{
  "dataset": "crops of objects in photos (Visual Genome)",
  "image_size": 48,
  "color_jitter": 0.6,
  "channel_attention": "se",
  "projector_hidden_layers": 1,
  "muon_scale": "original",
  "momentum": 0.95,
  "grad_clip": 1.0,
  "warmup_steps": 140,
  "weight_decay": 0.08
}
Rows from block 5 of a small self-supervised image encoder, named by matrix and row number. Rows with one number belong to one channel. Each number is 128 + 24 x the weight over its row's rms, rounded and kept within 0 to 255. All counts start at 0. Numbers have three digits each.
After each channel's rows are labels from the 100 images, of 14976, where the channel reaches its highest value: "colour at peak" is the nearest of a few named colours to the mean colour under the peak; "peak at" is the part of the image that holds the peak. Only what is clearly more common there than usual is listed. The data: crops of objects in photos (Visual Genome). In brackets: how many of the 100, against the usual share in percent.
# convs0: expand pointwise conv (model.blocks.5.convs.0.weight, 288x48x1x1), inputs 0-47
# convs1: depthwise 5x5 conv (model.blocks.5.convs.1.weight, 288x1x5x5, trained with AdamW), a 5x5 kernel
# convs2: project pointwise conv (model.blocks.5.convs.2.weight, 48x288x1x1, transposed), outputs 0-47

convs0.170:113160143099114071133075153142131113170138128125167110097094110126116113157147107124103151113140146119147124124107097135127153151142071102118155
convs1.170:122132131139101109144153151136142139119147121145166176168185123140118152094
convs2.170:103127122150114122118094119112163108085150122114123124118148114156130125124047137140139097094127126126130135089111118106154138085116149114158072
colour at peak: white (40 vs 6); pink (32 vs 9.7)
peak at: top left (40 vs 11.1)

convs0.143:105119132108139140170128124118099106113120086124183113101081142137131160088113132105138108141167125138092173113120127163097128170121160139137136
convs1.143:144171132140112142178136119157146133186129148137132163148128123085140122112
convs2.143:128103124143163090138146116075098136133111123107157087087138131118162145111134142153087170118116153150151161111119141106159146122114171122115097
colour at peak: white (30 vs 6); pink (30 vs 9.7)
peak at: top left (28 vs 11.1)

convs0.71:121084083134185139100089103100164114139124109157144174128135138107131092125114097132099123142109134155155149159097116143115138171132126111138115
convs1.71:126132078132137093146136127076132111156137104128083107110108125080133120119
convs2.71:116149098107119119150118156115175179141156108138165149137165138158182128110147149095116161131159112134118085119123104110102097132131104113117151
colour at peak: pink (36 vs 9.7); white (27 vs 6)
peak at: top right (36 vs 11.1); bottom right (27 vs 11.1)

convs0.283:130130132128173109085119088113093112159113098121174132143166130099114093108155129159151102141158154161117095145105127149135097129123099124158152
convs1.283:123159167179153145181131109128134121143120144155145145127156111150152161128
convs2.283:121114111148180103120145110130121160124091156104166100097131175121114156135110106178115138098113138145126102090145158140120159158096132129124155
colour at peak: white (27 vs 6); pink (27 vs 9.7)
peak at: top left (39 vs 11.1)

convs0.35:115130075118088135124126117122105118150139155143133128172105115119131136106086100139138136131114142141101149039110119134127158163144096131141102
convs1.35:169132172157133163108131148160133155148175110101148140153145153111125118124
convs2.35:144081114140152146154126096077128122143112162149094132111153124154141109127137122184196102123146149100124122094149122114097112125106126129119111
colour at peak: white (31 vs 6); pink (28 vs 9.7)
peak at: top left (41 vs 11.1)

convs0.223:099115123174113156124134120113132120166121152164145158159107101120127129146129146150082112166157138139152117096103160140092096079125126154091132
convs1.223:155124139136126115177164168137138123157163161140108182130157113126133125136
convs2.223:099104093105153089101096129109154179096105098113119102124145140146098158146128103132094178122135154128110132095096122126159158135150122153120120
colour at peak: white (35 vs 6); pink (25 vs 9.7)
peak at: top left (39 vs 11.1)

convs0.128:144117153126159123171132179125107145122149141138121177127094141118173106106085128099138139121154093135139116097125110122146112125106075174128146
convs1.128:093073102112124103121145119165128129194132113140127145103107152124136135132
convs2.128:123130163132130097140117152113115109142142101168118147061078120167147140116148149137115134136108107125104131184139154101121121115130104116183123
colour at peak: white (38 vs 6); pink (25 vs 9.7)
peak at: top right (40 vs 11.1); top left (39 vs 11.1)

convs0.219:086153130100140109147127104116110103113146159159116116118111089128135133120141110121124048143126117107129134141133101152126054122131137173137144
convs1.219:144133114141126149156171189144131168167133127146133119166126115160118113113
convs2.219:096120114142145147119115086132104149140115114119141135117166185153111123144098139149091163146148157146170173106126094129130149117112094143084136
colour at peak: pink (33 vs 9.7); white (30 vs 6)
peak at: top left (45 vs 11.1)

convs0.33:119112088092129126083093125148109110137151144145132140184136155103117130112132149148119126136172131146101111130150130109148080097119139169090088
convs1.33:153169156151126128169158137122147180108142166132126170145131129137146136107
convs2.33:087107109161143083117163100122153155143112111114099135113089148125096140126120134117126128108112134149122160118167141124139170126112071122104075
colour at peak: white (32 vs 6); pink (28 vs 9.7)
peak at: top left (44 vs 11.1)

convs0.147:106148135147137154130099108120139196106137093134158111130093106077104095134090121092144147129113124130150118084140158090101133141151122135113139
convs1.147:130142152141102122131191126144150126162139117175180120123115149110152130138
convs2.147:141079106126176115077113143144145128111098116140166111128133155139101134145128122155118164121100124122101101125096146104188126124125115169090123
colour at peak: pink (31 vs 9.7); white (30 vs 6)
peak at: top left (36 vs 11.1)

convs0.227:155113113165128133094144160159154134168136099117106096110133110139113124143075124149118118128196111171137134119144117126179130142165136119138104
convs1.227:154134123105124129088123106078133106135191147147125131086142140159115129137
convs2.227:077147119108128129109102158146170144141115117103117116073093153127161114105124155138100170118153119120141121114136128118094128184123082140149131
colour at peak: white (44 vs 6)
peak at: top left (50 vs 11.1)

convs0.78:116146161142126132127119117122134135133178134130181165139079111141181136155133150157107085110162138126147087146118155089111144140154123106150131
convs1.78:122192144124142157163163113147144166127164112141097134149142134155134128134
convs2.78:105100143185151099117142135097141135095107109107145144152112094127115117145093158138142121145108124145124128094152124138154147145156124158061086
colour at peak: white (33 vs 6); pink (31 vs 9.7)
peak at: top left (31 vs 11.1)

convs0.91:156139095104141074145117138099111105127111135159142197129128143077130118136103129127152150132171152145116103135112133174106103122148143103108138
convs1.91:135155166136108115148182140128153134156126157142171178147153135116131132127
convs2.91:087105100137118105100157118135151138084115131120135136089146099116104198150140127097103105121144134130138116108166134118152138161094084124124104
colour at peak: white (30 vs 6); pink (28 vs 9.7)
peak at: top left (42 vs 11.1)

convs0.176:113134126107096135143138118153135131101158109155147142122098151121126159179103119132154143138197106087124076123122141147132129175140112128118170
convs1.176:119168159140115111133116123112118147135160179123139163153088097151107151110
convs2.176:120124134145135092135147155104082102132179144132140079128141144142141121177113141104130107108140133102098137116151120098200145116100152116108121
colour at peak: pink (40 vs 9.7); white (31 vs 6)
peak at: top left (58 vs 11.1)

convs0.153:148105083123130071111150131139096060127100164111162153146106090110106141120159118131130159109127123125122113129149115116151105104151111121109160
convs1.153:131148169115138137128170125127150169128183174145150163137148140130139117122
convs2.153:112133093108142092108125167139136134104076110110109113119153160104137089163070142140099146099100129163134134099149145147158121136125092109141126
colour at peak: white (27 vs 6); pink (26 vs 9.7)
peak at: top left (43 vs 11.1)

convs0.117:138096104103104127118080140156143149159109133128145139148117123100135128119064167184129095141147100141171157083131131114136112129132135112104117
convs1.117:110137177124143171165162176133154145152139170137117126139122136132145144112
convs2.117:107151117150114156104118068118133129124125103135170140073159118133122139140155100174130133114131129142154120098109166132172159127144102169102124
colour at peak: white (31 vs 6); pink (30 vs 9.7)
peak at: top left (43 vs 11.1)

convs0.127:131167083148114159135101157134064147130132176112116128135115121112091107095117133132141125141141131126120168096138104102108130131139171091162155
convs1.127:139154175148152164179140138157143127146127150143167136121115160137144116099
convs2.127:086156120152143162143087146099144154134127111117188102099141148156125138147089121112118110098090116123134122114109088146103131115088104148106105
colour at peak: white (29 vs 6); pink (25 vs 9.7)
peak at: top left (42 vs 11.1)

convs0.225:133155137086125188130133093158151139165122166128151141143122103092105128113185112136131097139117102156129105121126127107138138134167166134128170
convs1.225:124148173151167129146137144153163173151134130110127139172165108143137115127
convs2.225:129104124131157103110138146113142158095139121126122090148099156134125151128105149116106144086119184153139183107129097109160108126091087150099132
colour at peak: white (30 vs 6); pink (25 vs 9.7)
peak at: top left (45 vs 11.1)

convs0.173:143095146091129124144121094131104145135117119127128100119087138136166111151132156142160094136202129106115100107122146118126169166082137132120153
convs1.173:126115100122093123130144123069137098112103104139126174118126114170140167120
convs2.173:101115136138142113121102160159088106103089120151141090131119166112110138138130102138174100108091143127160146133130112188133127113109179140154127
colour at peak: pink (30 vs 9.7)
peak at: top right (46 vs 11.1)

convs0.28:130093159160101098086143134112136110133120141142129166146082126095136161118136172139158130158123123168122159189140105110152153125113121131153118
convs1.28:089123167119127085115128126143119135141106080132117181160120108115128117094
convs2.28:131155117128114114100129087102146148104137110139136107126171153078109124096099097104127107113163108086182125099147121147125093163106137110139123
colour at peak: pink (33 vs 9.7)
peak at: middle right (35 vs 11.1); bottom right (29 vs 11.1)

convs0.201:116119118105163146127156124100116133144148134125166114157125165149154106091095129107138136152141125174153175133131145105118130099144161074083152
convs1.201:114128104106112118126176186149113143146146125138124147157126123165174148110
convs2.201:116145114140113094104100071124113164156118127138111149125124120193107109163120098153117127095163126092156152099150154107147146137121161138138117
colour at peak: pink (39 vs 9.7)
peak at: top left (51 vs 11.1)

convs0.36:117137118105136129117161133129102166117145145113146110094098148114121123135120100054159123139079159177126147168136126114148132157095096120126142
convs1.36:135124178146130112146143158117125104164175155125133095102166126103149131151
convs2.36:162106101145162100138131132101128137147140106123122123120140133203139092114103138110112142088132117102160146127138178155147158149135091085129131
colour at peak: pink (28 vs 9.7); white (27 vs 6)
peak at: top left (46 vs 11.1)

convs0.269:138112116128153109107113144121146135120157074104125119093122105067162095147085115142122114158087135139114132096112111122190142132150142143114121
convs1.269:132169159131108164170152131126140136155137115117155190134126140158107117118
convs2.269:115126108138173158109078075112141159118124116129143147099133107129097138135121129126090168103087122118112159124124121088174129162157127150152127
colour at peak: white (29 vs 6); pink (27 vs 9.7)
peak at: top left (35 vs 11.1)

convs0.40:123103124121143106112123124168133132112162129151111081156100070105113146106119125136105137089151100157137141098094168156137134179149144125151147
convs1.40:131130186143120151136183147140123159169127147119162127128144117110167138122
convs2.40:132105102110165108086097161117119180105118106098124125122126159135095159163122139155105103136118135141136120128105153158139138124095135135078075
colour at peak: white (36 vs 6)
peak at: top left (44 vs 11.1)

convs0.131:138076126150100121149087095110105169137117145120098105101112116112165172148118121122128115110095161157148102144131114144120102120178152162123142
convs1.131:147140160158127145147130149121184162166117104127127177146114137155138121107
convs2.131:140175148154127131109142120113100136150058101123157140120119116096146152107106118170140090143127130118106133120130143157082128124094079128152152
colour at peak: pink (32 vs 9.7); white (26 vs 6)
peak at: top right (34 vs 11.1); top left (28 vs 11.1)

convs0.119:126124160127103123122093174145108148156080123151112086134110111156116102147167096139133087111112139131164135161112120100137144155157143154089113
convs1.119:150135116128180147138170175132128132139133155162116164112133157142156110154
convs2.119:102107147137118122145101153137157148131101115139134133146135128182105126148077123118087158122133141122142126120148164125162159094185102074129132
colour at peak: white (34 vs 6); pink (30 vs 9.7)
peak at: top left (48 vs 11.1); top centre (28 vs 11.1)

convs0.237:158114141159115168160145141185178066119115142145122123127113152105150126126126114186138155113159114116099127163128123131112126135117144157120113
convs1.237:119145116097082087103100154145118127127098120095099110114135132118172125092
convs2.237:113128152121139155098139126116134146111120119073109106153148151177106144081095129146100139149125115100121121191092134137095143147120091122104143
colour at peak: white (25 vs 6)
peak at: middle right (28 vs 11.1); top right (28 vs 11.1)

convs0.29:118133142116120114075096122136120175142118089094112138137136129132137145143115141111091141134117153100144130129135127175124111102158094148050157
convs1.29:138160153164135135172127154132150158142174149086109157145137134103128104125
convs2.29:149125118110130126107102086142152165154127081113120151147152144112125168112108160124122119127117132159167121101120091115172136132135152183133080
colour at peak: white (29 vs 6); pink (27 vs 9.7)
peak at: top left (38 vs 11.1)

convs0.93:107153157131164161084142113085129119122108099132198122119139114155115126105120171136110151151175102129161139131141110164123136142113115138119160
convs1.93:081110115146135142146159168150148156119167149116133135137146150111110177146
convs2.93:123095141118116131154092085123126154146164100145138137149137112133103118146114090105136112169128158132111134147147141088150057165131120159159121
colour at peak: white (33 vs 6); pink (29 vs 9.7)
peak at: top right (58 vs 11.1)

convs0.152:127178137132115114129117168113147133110106122121148185094161126134108149103129123123140124144163153165120146175125140123129097130114137163070171
convs1.152:132123178169141100166168133137135162140168133136147153134134096130137099127
convs2.152:126111082163151125084115136132136168129085158117142139104174163113107171117098129119097146125138150128118122159126168137132128155103117166091140
colour at peak: pink (38 vs 9.7); white (26 vs 6)
peak at: top left (50 vs 11.1)

convs0.174:124114125106085146121097133104122123176147110089147154128099138138121125163155109083152167165120139155131103129104157129092161145102101107092132
convs1.174:108107152109127136157169155118155168170118132115151143166154128124127170114
convs2.174:117159110152133097145077109114147154087116076131115103092109110146082160146094120141094159140132124132131124083102138123137150146104125147109108
colour at peak: pink (32 vs 9.7); white (31 vs 6)
peak at: top left (47 vs 11.1)

convs0.220:116092111151127159176109128123100155178108127135151085113159116135085095165126143127139126120141138114102117120143123152081108154106104109132173
convs1.220:119130120129098116120153124081105132130154140126149110103093095122106073087
convs2.220:148144136154138091097104102134154114177099130149124087148129129145116142158111146091200163116124110133125098148112108164122124101147146155120134
colour at peak: pink (33 vs 9.7); white (30 vs 6)
peak at: top left (32 vs 11.1)

convs0.4:110102115110112157088099141114130152142110154109146169109141131127109098156163134105102115094124134105144145118100149173146161123137174081134167
convs1.4:101129113120098158150168143148149162126152154160098136179143121142142118104
convs2.4:162161082125144101119127147138170135118087138128124094130152100121131134135127130172098070116091125179107113139126122097108138140099138150164134
colour at peak: white (27 vs 6)
peak at: top left (54 vs 11.1)

convs0.248:125113147140098163173061131120116142154110154147136146125093102120134130140152089167147100128103137120098109124119133079089137126120113130168148
convs1.248:128100127098143101109134132122126132111162133086099151163190132124124167136
convs2.248:152145154167113113108135116120114107136133085103168097126135124123088128129081173151084119173123129141146129132136154110151169093094124143122155
colour at peak: white (31 vs 6)
peak at: top left (71 vs 11.1)

convs0.81:101072105152098131122107140127066124109120098124123092122093113113129146136132148097126147161141161127157095148104130130166161141151132102103097
convs1.81:085119118114115129140145157121140166197137112146152143142132162161127147130
convs2.81:112099132143132123132118140104122138110130120158086115072146181112120144124127138179099116102120135104202152103161113118132154148122126154136116
colour at peak: white (31 vs 6); pink (31 vs 9.7)
peak at: top left (47 vs 11.1)

convs0.105:099091110121121059105170113132104077149130137098135161102119118144135130118148126156134156129170121125125119157122119155103115137149179126149154
convs1.105:129147113126132122197117136133113172146172130118129113163127099157142151107
convs2.105:119120096155123127113095111131123167116128138118095122114122139112141078147125150131119139101115152142143180146166120117126199119133096115080088
colour at peak: pink (32 vs 9.7); white (29 vs 6)
peak at: top left (48 vs 11.1)

convs0.19:110134144113122174122118118097134160114116121095179157116155143101115094138140121130120131089172109139109113199128127130137117148114176134100107
convs1.19:156156158133135177163171137154160151146163146120109138135130131151151137108
convs2.19:133105113130155091110147137105126182145155102136144119104126111144097137127156132150067161096114138093111118097164124120143089124097129113143085
colour at peak: white (33 vs 6); pink (28 vs 9.7)
peak at: top left (43 vs 11.1)

convs0.100:147163106146111110155142158095127155120110134113168153137150096134145141168077105127143104165124094173102116109153146131127117158165158147125141
convs1.100:163118110129131114149133075139143119155124079093115100107128086093130118127
convs2.100:137151161133136154151133136098161108140183100138129092130095148125137087099146093129154088121130129129067089155128110113140102132122130160143125
colour at peak: pink (29 vs 9.7)
peak at: bottom right (74 vs 11.1)

convs0.247:120128166159095135145091164120111165113128141110122124136133090125159114106106145098125155152146113137122147124130127145139115228155132134118137
convs1.247:081115183157108130118143159162085137099128140121128165132141126121139106141
convs2.247:155115121115106099157114131158119121148106091087132146152191107123139133172109152137142127136077144091148123132105142119124115094093101124154096
colour at peak: white (30 vs 6); pink (30 vs 9.7)
peak at: top left (58 vs 11.1)

convs0.160:119120145145144094130100120138117184153133128106141138104083133124131123114126164143149161151083118102119110095138104120093138115127122127048150
convs1.160:153117158132133147151111161154146151156139152157133192144153164136128137144
convs2.160:129074131146163139167102117140136153106124088109140095127111153116093147148061144122125148092111137161136128098096117121146133143118124142090154
colour at peak: white (39 vs 6)
peak at: top left (39 vs 11.1); top centre (30 vs 11.1)

convs0.27:091110120089142101084110126089131111160133134149122089153113145140104104130106110146073118121122094155119148131084135131154090160161130139152114
convs1.27:137121106145144087113158099146088085146148149076103125136147123137112148120
convs2.27:111128136103135105165162081183112143157150128100128128114087158138111128129104137124186130115122094113148109146093139174148145130131122157137154
colour at peak: pink (31 vs 9.7); white (28 vs 6)
peak at: top left (52 vs 11.1)

convs0.134:075112122102113100096122134104133156120123167134146122127164110129113116140129066120091152113107123104104081124107142119172139121160127140131080
convs1.134:122106079126085105158097143090116134103156091135129127120122149127138143087
convs2.134:146187123133100119133160145166105132145085129124091129104148137146162158140145101150106092151169121117111112068123154118143137140126116147136158
colour at peak: white (30 vs 6); pink (26 vs 9.7)
peak at: top right (41 vs 11.1)

convs0.265:173131112127124119149151167181121137155124123106155152158129106102117164105132112096150078144156155097140141079159107132121122166138110137124144
convs1.265:136151148135120135162160129162139165170112115113172124163170148129103137130
convs2.265:148140108166144092124136127150131157094116112091163100138113148104147149158118153155089127139173133165135152120149114111152158128087108163122089
colour at peak: white (29 vs 6)
peak at: top left (36 vs 11.1); top centre (27 vs 11.1)

convs0.59:112124142106110085130146130154130094189176156089127060123100146122131123114131145115136117138165168131133132163129121150106119126136104135096140
convs1.59:122124139133118124174129156149138140168167153151191114151130119159104132124
convs2.59:133129116127105097135100090146177149111106134112146118105151100127078154159100162152148145147111136147137182133125170124114143120117087144106097
colour at peak: white (33 vs 6); pink (33 vs 9.7)
peak at: top left (47 vs 11.1)

convs0.0:152144082101132125132128121124154125128127111140134153096080163082142145126089144158130128142135177153141098131111168102108142154144083130157098
convs1.0:078115160143140139175135139148167196150128118146144122134127133124138131122
convs2.0:096062084146131132142105095098148152118120120108163145130126158146128175150130148125150158152104132115168117095119143105123159159122098131126107
colour at peak: pink (42 vs 9.7); white (31 vs 6)
peak at: top left (42 vs 11.1); top centre (30 vs 11.1)

convs0.259:179121133094125100113136089118145129149184151126096144111096086158175116153132121156121126108143130149142115115144132076136104156150151129130153
convs1.259:127126147115105133137168157114159112184171155133148135138133164132124128088
convs2.259:104102124132154130082111072114149085140065131148159111101144135130106125116096151167114144124141133124108134112114138095161172128116116156121114
colour at peak: white (33 vs 6); pink (32 vs 9.7)
peak at: top left (45 vs 11.1); top centre (27 vs 11.1)

convs0.241:118113093134135142133128130090085154115124127139139108151117166078072114122148129108144134140113136156160146152112178135101079161115148158111132
convs1.241:146111136127118138178160142155151172154133141145159160166154134149103117137
convs2.241:169121114125134118113103115104152132113101129124145094127167154146093158144110156143124162118106125159137139143152157108120156117090071155093082
colour at peak: white (32 vs 6); pink (31 vs 9.7)
peak at: top left (47 vs 11.1)

convs0.145:183128160163126140093166127109117107091134107095157125122122102091140129121117114146119088096141121132126130109104127118115093062168140142114120
convs1.145:141150148129108171177116159114157119151159163153127082128125118150147135124
convs2.145:142095103116144091136120105127106133143120107144192114126120110101105159144120148094112133101089143115168134170111102161147149135123131136119067
colour at peak: white (28 vs 6)
peak at: top left (31 vs 11.1); top centre (30 vs 11.1)

convs0.30:132125120123121130147099127094113110126118129147136155138094124133157121103110094122126120110130148108094155119120073088117066124166170128102184
convs1.30:159098158122118160194158147114132168137137143144136140132103097142146133120
convs2.30:099123138146142113107101091102128172121118120121136097087092134126106170137109116188121187120093138145130132092159134125149134148123106159120121
colour at peak: pink (32 vs 9.7); white (31 vs 6)
peak at: top left (35 vs 11.1)

convs0.208:116121083101113126090130140158085091110103121074148139142115144148115114101164098130138102098135136114121127148117120124078088143108093122149098
convs1.208:126130160153130156142156145136118145149177155174115174151112120154147148129
convs2.208:110106114142139098109108128133181126095101124099173163130117122171113140149107138126107139098094157140147131122155120127143186135073111146120106
colour at peak: pink (27 vs 9.7); white (26 vs 6)
peak at: top left (38 vs 11.1)

convs0.230:099129158110137154148153164143160190128142109112148149132124096152142145178130118131120129175109137120151161108144115110119113168141178154117135
convs1.230:166141163133090144158149135104126140118106109118161123104130137177084104120
convs2.230:111115133180150113153148182126146066119086107144134107100125135145126130136077169151104118145120114148132086121136137112137126149125093133156138
colour at peak: pink (33 vs 9.7)
peak at: top right (45 vs 11.1)

convs0.88:145139151117172072084126112092185165076144124112112141146149152123142142128124104131138101132154118128114158134095145158136104117101121101119126
convs1.88:178147154154150173138149142119130151141160154122163146152131126093160131120
convs2.88:101127097144132080118072116129132179130100166127108120115150120139105171153160149115120168132106143143152128148142148105163151141127117179126132
colour at peak: white (27 vs 6)
peak at: top left (33 vs 11.1); top centre (29 vs 11.1)

convs0.209:113117117107116156125146139094125148116148134073139125133069159120169102149121136104114165142170121125121101122162112164168104114174111136129117
convs1.209:163109117104126153151132137107147134094100085176137150106081147135138136121
convs2.209:124156143128138070141160141137152133114109137107103114102087137174108111118133088172135165130109141103131130135179174154103118162128144119126118
colour at peak: pink (27 vs 9.7)
peak at: top right (61 vs 11.1)

convs0.25:139141112111155151108088142143157118117142066111126143146124079127124136110119151138129120104161158112157092097147102130158120121148073168109141
convs1.25:155153128152156119132117178172174158118144128146120166108149147129147142119
convs2.25:161136153158077136170119141142118181121078136132130144104135170148109124131155116120110126095154088133131100158143159108115132113143157165120144
colour at peak: white (38 vs 6)
peak at: top left (37 vs 11.1); top centre (29 vs 11.1)

convs0.114:152145093121171132118119119115128098114130131126169129172115102131143125097107099113175092114149142165111136135151077164094104113113156139157107
convs1.114:162126161134127151138175148136148184139113143132153128159120124150160148160
convs2.114:102152126166103117091105105112113120066162127120127104152112148121132131175172127156131153122145123112159124100163131132152081141123116140104092
colour at peak: white (28 vs 6); pink (26 vs 9.7)
peak at: top left (39 vs 11.1); top centre (28 vs 11.1)

convs0.194:096113122124152166111133175129129137144125114122157120136122112110096079164114089140144116152166135130149176152181127127112087103110151100137132
convs1.194:137145151125092140100174131148170180150145162155111137159122135120133132119
convs2.194:115111136155167130106136102092152108156104101121112102068127148157106156140083163152144102107091122174143139137129140107120131122100130134154155
colour at peak: white (33 vs 6); pink (29 vs 9.7)
peak at: top left (40 vs 11.1); top centre (28 vs 11.1)

convs0.228:128126146167131089170144103079134175134101139161131119103125078105134098139113113151104129119133175144139134157120114092114159132117094147106118
convs1.228:110107134101065141111111130145141123107117130154150121155122145144164156179
convs2.228:152101132120098104130126086164122070106150123144133117150138126152136095142142145191138157108142158105127131123141157154125146109133071142139096
colour at peak: white (30 vs 6); pink (27 vs 9.7)
peak at: top centre (47 vs 11.1); top left (27 vs 11.1)

convs0.217:130136096109156104102129115091150143174121085101115133136084123168180137130145140108130101148126168159130084140132093130146141147141138147093131
convs1.217:144147111165133133167168132147151130157188148134142136140160164132120140145
convs2.217:114107142133108141117129105115105160124103083124125095146152156158118105163111105143105105106143119104170121103143172122168159165076119120121102
colour at peak: white (27 vs 6); pink (26 vs 9.7)
peak at: top left (43 vs 11.1)

convs0.7:131147098162122121119133142108166153129088138143125117178074081090107149137138127173155092131149118150161087113162132141147132140130111131126133
convs1.7:102105103143117128098098097106155112131136161177150156130104132144173113126
convs2.7:131124146105100158111121142158126124086170134164135131111159129156139114115103155151159148090111110082152157143145165149130137141112172128173102
colour at peak: white (32 vs 6); pink (28 vs 9.7)
peak at: top left (41 vs 11.1); top centre (32 vs 11.1)