A small self-supervised image encoder, trained from scratch: widths [24, 48, 96], batches of 128.
Rows from block 4 of a small self-supervised image encoder, named by matrix and row number. Rows with one number belong to one channel. Each number is 50 + 10 x the weight over its row's rms, rounded and kept within 0 to 99. All counts start at 0.
After each channel's rows are labels from the 100 images, of 14976, where the channel reaches its highest value: "colour at peak" is the nearest of a few named colours to the mean colour under the peak. Only what is clearly more common there than usual is listed. The data: crops of objects in photos (Visual Genome). In brackets: how many of the 100, against the usual share in percent.
# convs0: expand pointwise conv (model.blocks.4.convs.0.weight, 288x48x1x1), inputs 0-47
# convs1: depthwise 5x5 conv (model.blocks.4.convs.1.weight, 288x1x5x5, trained with AdamW), a 5x5 kernel
# convs2: project pointwise conv (model.blocks.4.convs.2.weight, 48x288x1x1, transposed), outputs 0-47

convs0.145:50 56 49 41 57 51 40 38 71 45 36 54 59 68 44 51 40 34 48 50 33 41 57 62 59 58 55 43 36 42 58 40 57 44 46 33 45 58 62 53 41 33 68 47 37 49 63 54
convs1.145:36 43 62 54 58 47 41 56 63 57 54 59 46 65 60 56 58 60 66 54 67 50 44 69 40
convs2.145:64 48 57 38 46 64 45 47 51 67 41 67 48 52 47 40 57 46 44 32 46 52 61 41 44 48 29 53 59 63 43 57 59 46 49 50 41 48 56 44 31 47 70 63 65 49 33 64
colour at peak: white (31 vs 6); pink (28 vs 9.7)

convs0.269:43 43 46 65 32 56 51 62 49 39 62 73 56 51 49 48 70 65 41 39 54 40 47 52 70 47 60 55 51 51 47 72 62 37 54 38 58 44 38 41 53 64 54 55 53 52 58 49
convs1.269:51 53 53 49 51 53 57 66 67 50 52 73 76 62 59 57 54 56 47 59 48 52 60 41 43
convs2.269:59 46 46 32 63 35 40 48 47 39 47 52 37 50 51 48 49 49 55 54 43 39 34 44 54 71 40 53 48 47 65 64 57 65 40 69 49 48 65 65 35 45 55 41 64 55 33 51
colour at peak: pink (40 vs 9.7); white (31 vs 6)

convs0.109:37 61 45 58 57 48 49 54 40 58 46 43 60 60 51 52 45 44 36 57 40 50 60 34 38 42 53 76 57 59 32 61 55 47 53 37 64 31 46 72 52 47 57 41 36 56 57 55
convs1.109:40 45 47 32 41 43 47 35 41 37 51 45 50 60 55 39 46 53 35 42 36 54 51 26 58
convs2.109:42 61 38 68 38 53 69 51 58 53 61 57 53 46 41 31 39 46 43 53 53 50 51 51 39 48 44 38 73 36 42 54 41 39 34 62 58 48 46 66 48 55 45 60 48 30 51 41
colour at peak: white (34 vs 6)

convs0.214:42 32 65 55 40 45 67 34 52 58 60 33 61 47 49 55 40 45 55 45 41 66 45 51 41 49 40 64 41 34 60 59 49 55 51 53 63 35 54 51 27 45 65 50 62 50 54 54
convs1.214:42 45 60 53 43 40 58 74 50 36 51 55 74 61 46 54 30 43 54 52 50 52 56 46 56
convs2.214:62 52 36 73 51 56 33 49 37 34 47 38 48 55 58 32 62 58 37 46 61 58 63 55 63 54 55 66 46 37 55 63 34 58 55 56 50 57 58 54 50 46 60 68 47 57 54 53
colour at peak: pink (39 vs 9.7); white (26 vs 6)

convs0.286:54 42 60 40 55 63 64 61 71 47 43 40 48 46 50 50 49 38 48 49 56 38 29 38 63 44 53 39 45 44 72 42 45 50 58 55 57 49 54 57 41 25 44 44 41 34 47 62
convs1.286:47 47 61 55 61 49 73 69 59 49 52 59 58 60 53 59 62 40 64 38 38 54 59 60 43
convs2.286:57 46 51 47 44 35 45 48 41 41 50 50 50 59 45 62 50 66 65 34 51 51 46 37 59 58 44 46 58 52 52 64 63 78 38 50 46 73 49 65 54 52 45 61 70 57 38 51
colour at peak: white (29 vs 6); pink (28 vs 9.7)

convs0.272:54 33 65 56 54 46 48 48 68 62 46 52 47 76 61 48 56 46 28 45 53 55 41 47 51 42 54 42 45 49 28 52 64 30 43 45 48 53 36 39 46 41 57 49 56 43 33 44
convs1.272:41 41 50 43 56 56 55 57 55 59 55 68 74 57 60 54 60 60 72 55 58 59 48 42 49
convs2.272:45 24 50 53 29 43 58 51 53 53 40 61 40 59 50 57 48 62 69 44 44 38 46 55 58 65 31 60 63 40 63 58 48 41 37 47 41 43 57 70 44 51 59 53 57 52 45 43
colour at peak: white (37 vs 6); pink (28 vs 9.7)

convs0.144:44 55 49 61 53 70 48 51 63 44 54 37 40 54 45 68 59 42 57 53 44 55 37 53 35 56 35 58 40 50 53 62 55 44 52 30 67 42 40 66 38 42 46 38 65 55 48 68
convs1.144:53 45 47 54 54 75 46 56 63 44 51 52 55 74 40 68 54 50 53 44 58 44 48 67 59
convs2.144:78 51 49 45 46 44 21 59 45 56 43 41 65 50 48 51 62 64 50 37 40 38 51 44 48 49 43 55 66 46 56 42 54 55 55 62 33 42 61 46 57 36 54 69 50 55 53 51
colour at peak: white (27 vs 6); pink (26 vs 9.7)

convs0.64:45 61 47 62 48 31 40 44 55 47 40 56 40 40 48 61 70 43 57 55 39 69 54 44 68 51 54 44 71 40 44 60 59 46 58 49 64 67 66 47 46 55 54 62 36 44 50 45
convs1.64:53 56 55 62 60 36 54 54 42 76 55 41 54 56 56 42 46 31 62 46 34 54 61 56 52
convs2.64:48 51 42 37 51 53 64 42 40 36 52 50 69 60 63 61 59 46 68 56 47 56 48 59 52 47 59 57 46 36 45 55 57 43 57 41 53 31 42 48 67 46 50 33 21 55 49 38
colour at peak: pink (42 vs 9.7)

convs0.102:45 45 55 59 61 44 71 61 60 52 30 40 36 52 59 60 59 57 58 55 32 39 52 44 58 40 26 46 36 53 40 52 56 52 60 45 65 46 37 47 51 54 39 51 46 58 46 67
convs1.102:47 45 65 58 46 42 59 71 66 55 55 76 67 64 55 52 48 52 52 46 42 50 53 53 48
convs2.102:50 36 45 46 36 36 31 49 30 38 45 61 37 50 49 40 54 66 42 37 46 41 37 45 55 61 51 43 47 42 66 60 65 50 45 45 37 53 62 60 36 48 59 61 64 51 46 61
colour at peak: pink (35 vs 9.7); white (34 vs 6)

convs0.253:62 54 52 44 59 65 22 71 50 42 39 63 49 49 44 45 45 49 55 46 43 38 34 39 53 50 60 48 65 43 60 44 46 54 53 43 65 50 64 44 50 69 38 52 41 33 50 39
convs1.253:49 48 47 50 42 48 50 68 57 59 58 57 68 57 71 53 52 74 51 63 54 55 60 48 38
convs2.253:49 58 34 34 43 45 49 34 27 49 53 66 33 55 52 49 37 53 57 62 52 46 46 40 41 55 38 46 50 34 64 59 59 68 38 59 56 52 64 59 35 47 51 60 61 58 46 50
colour at peak: pink (32 vs 9.7)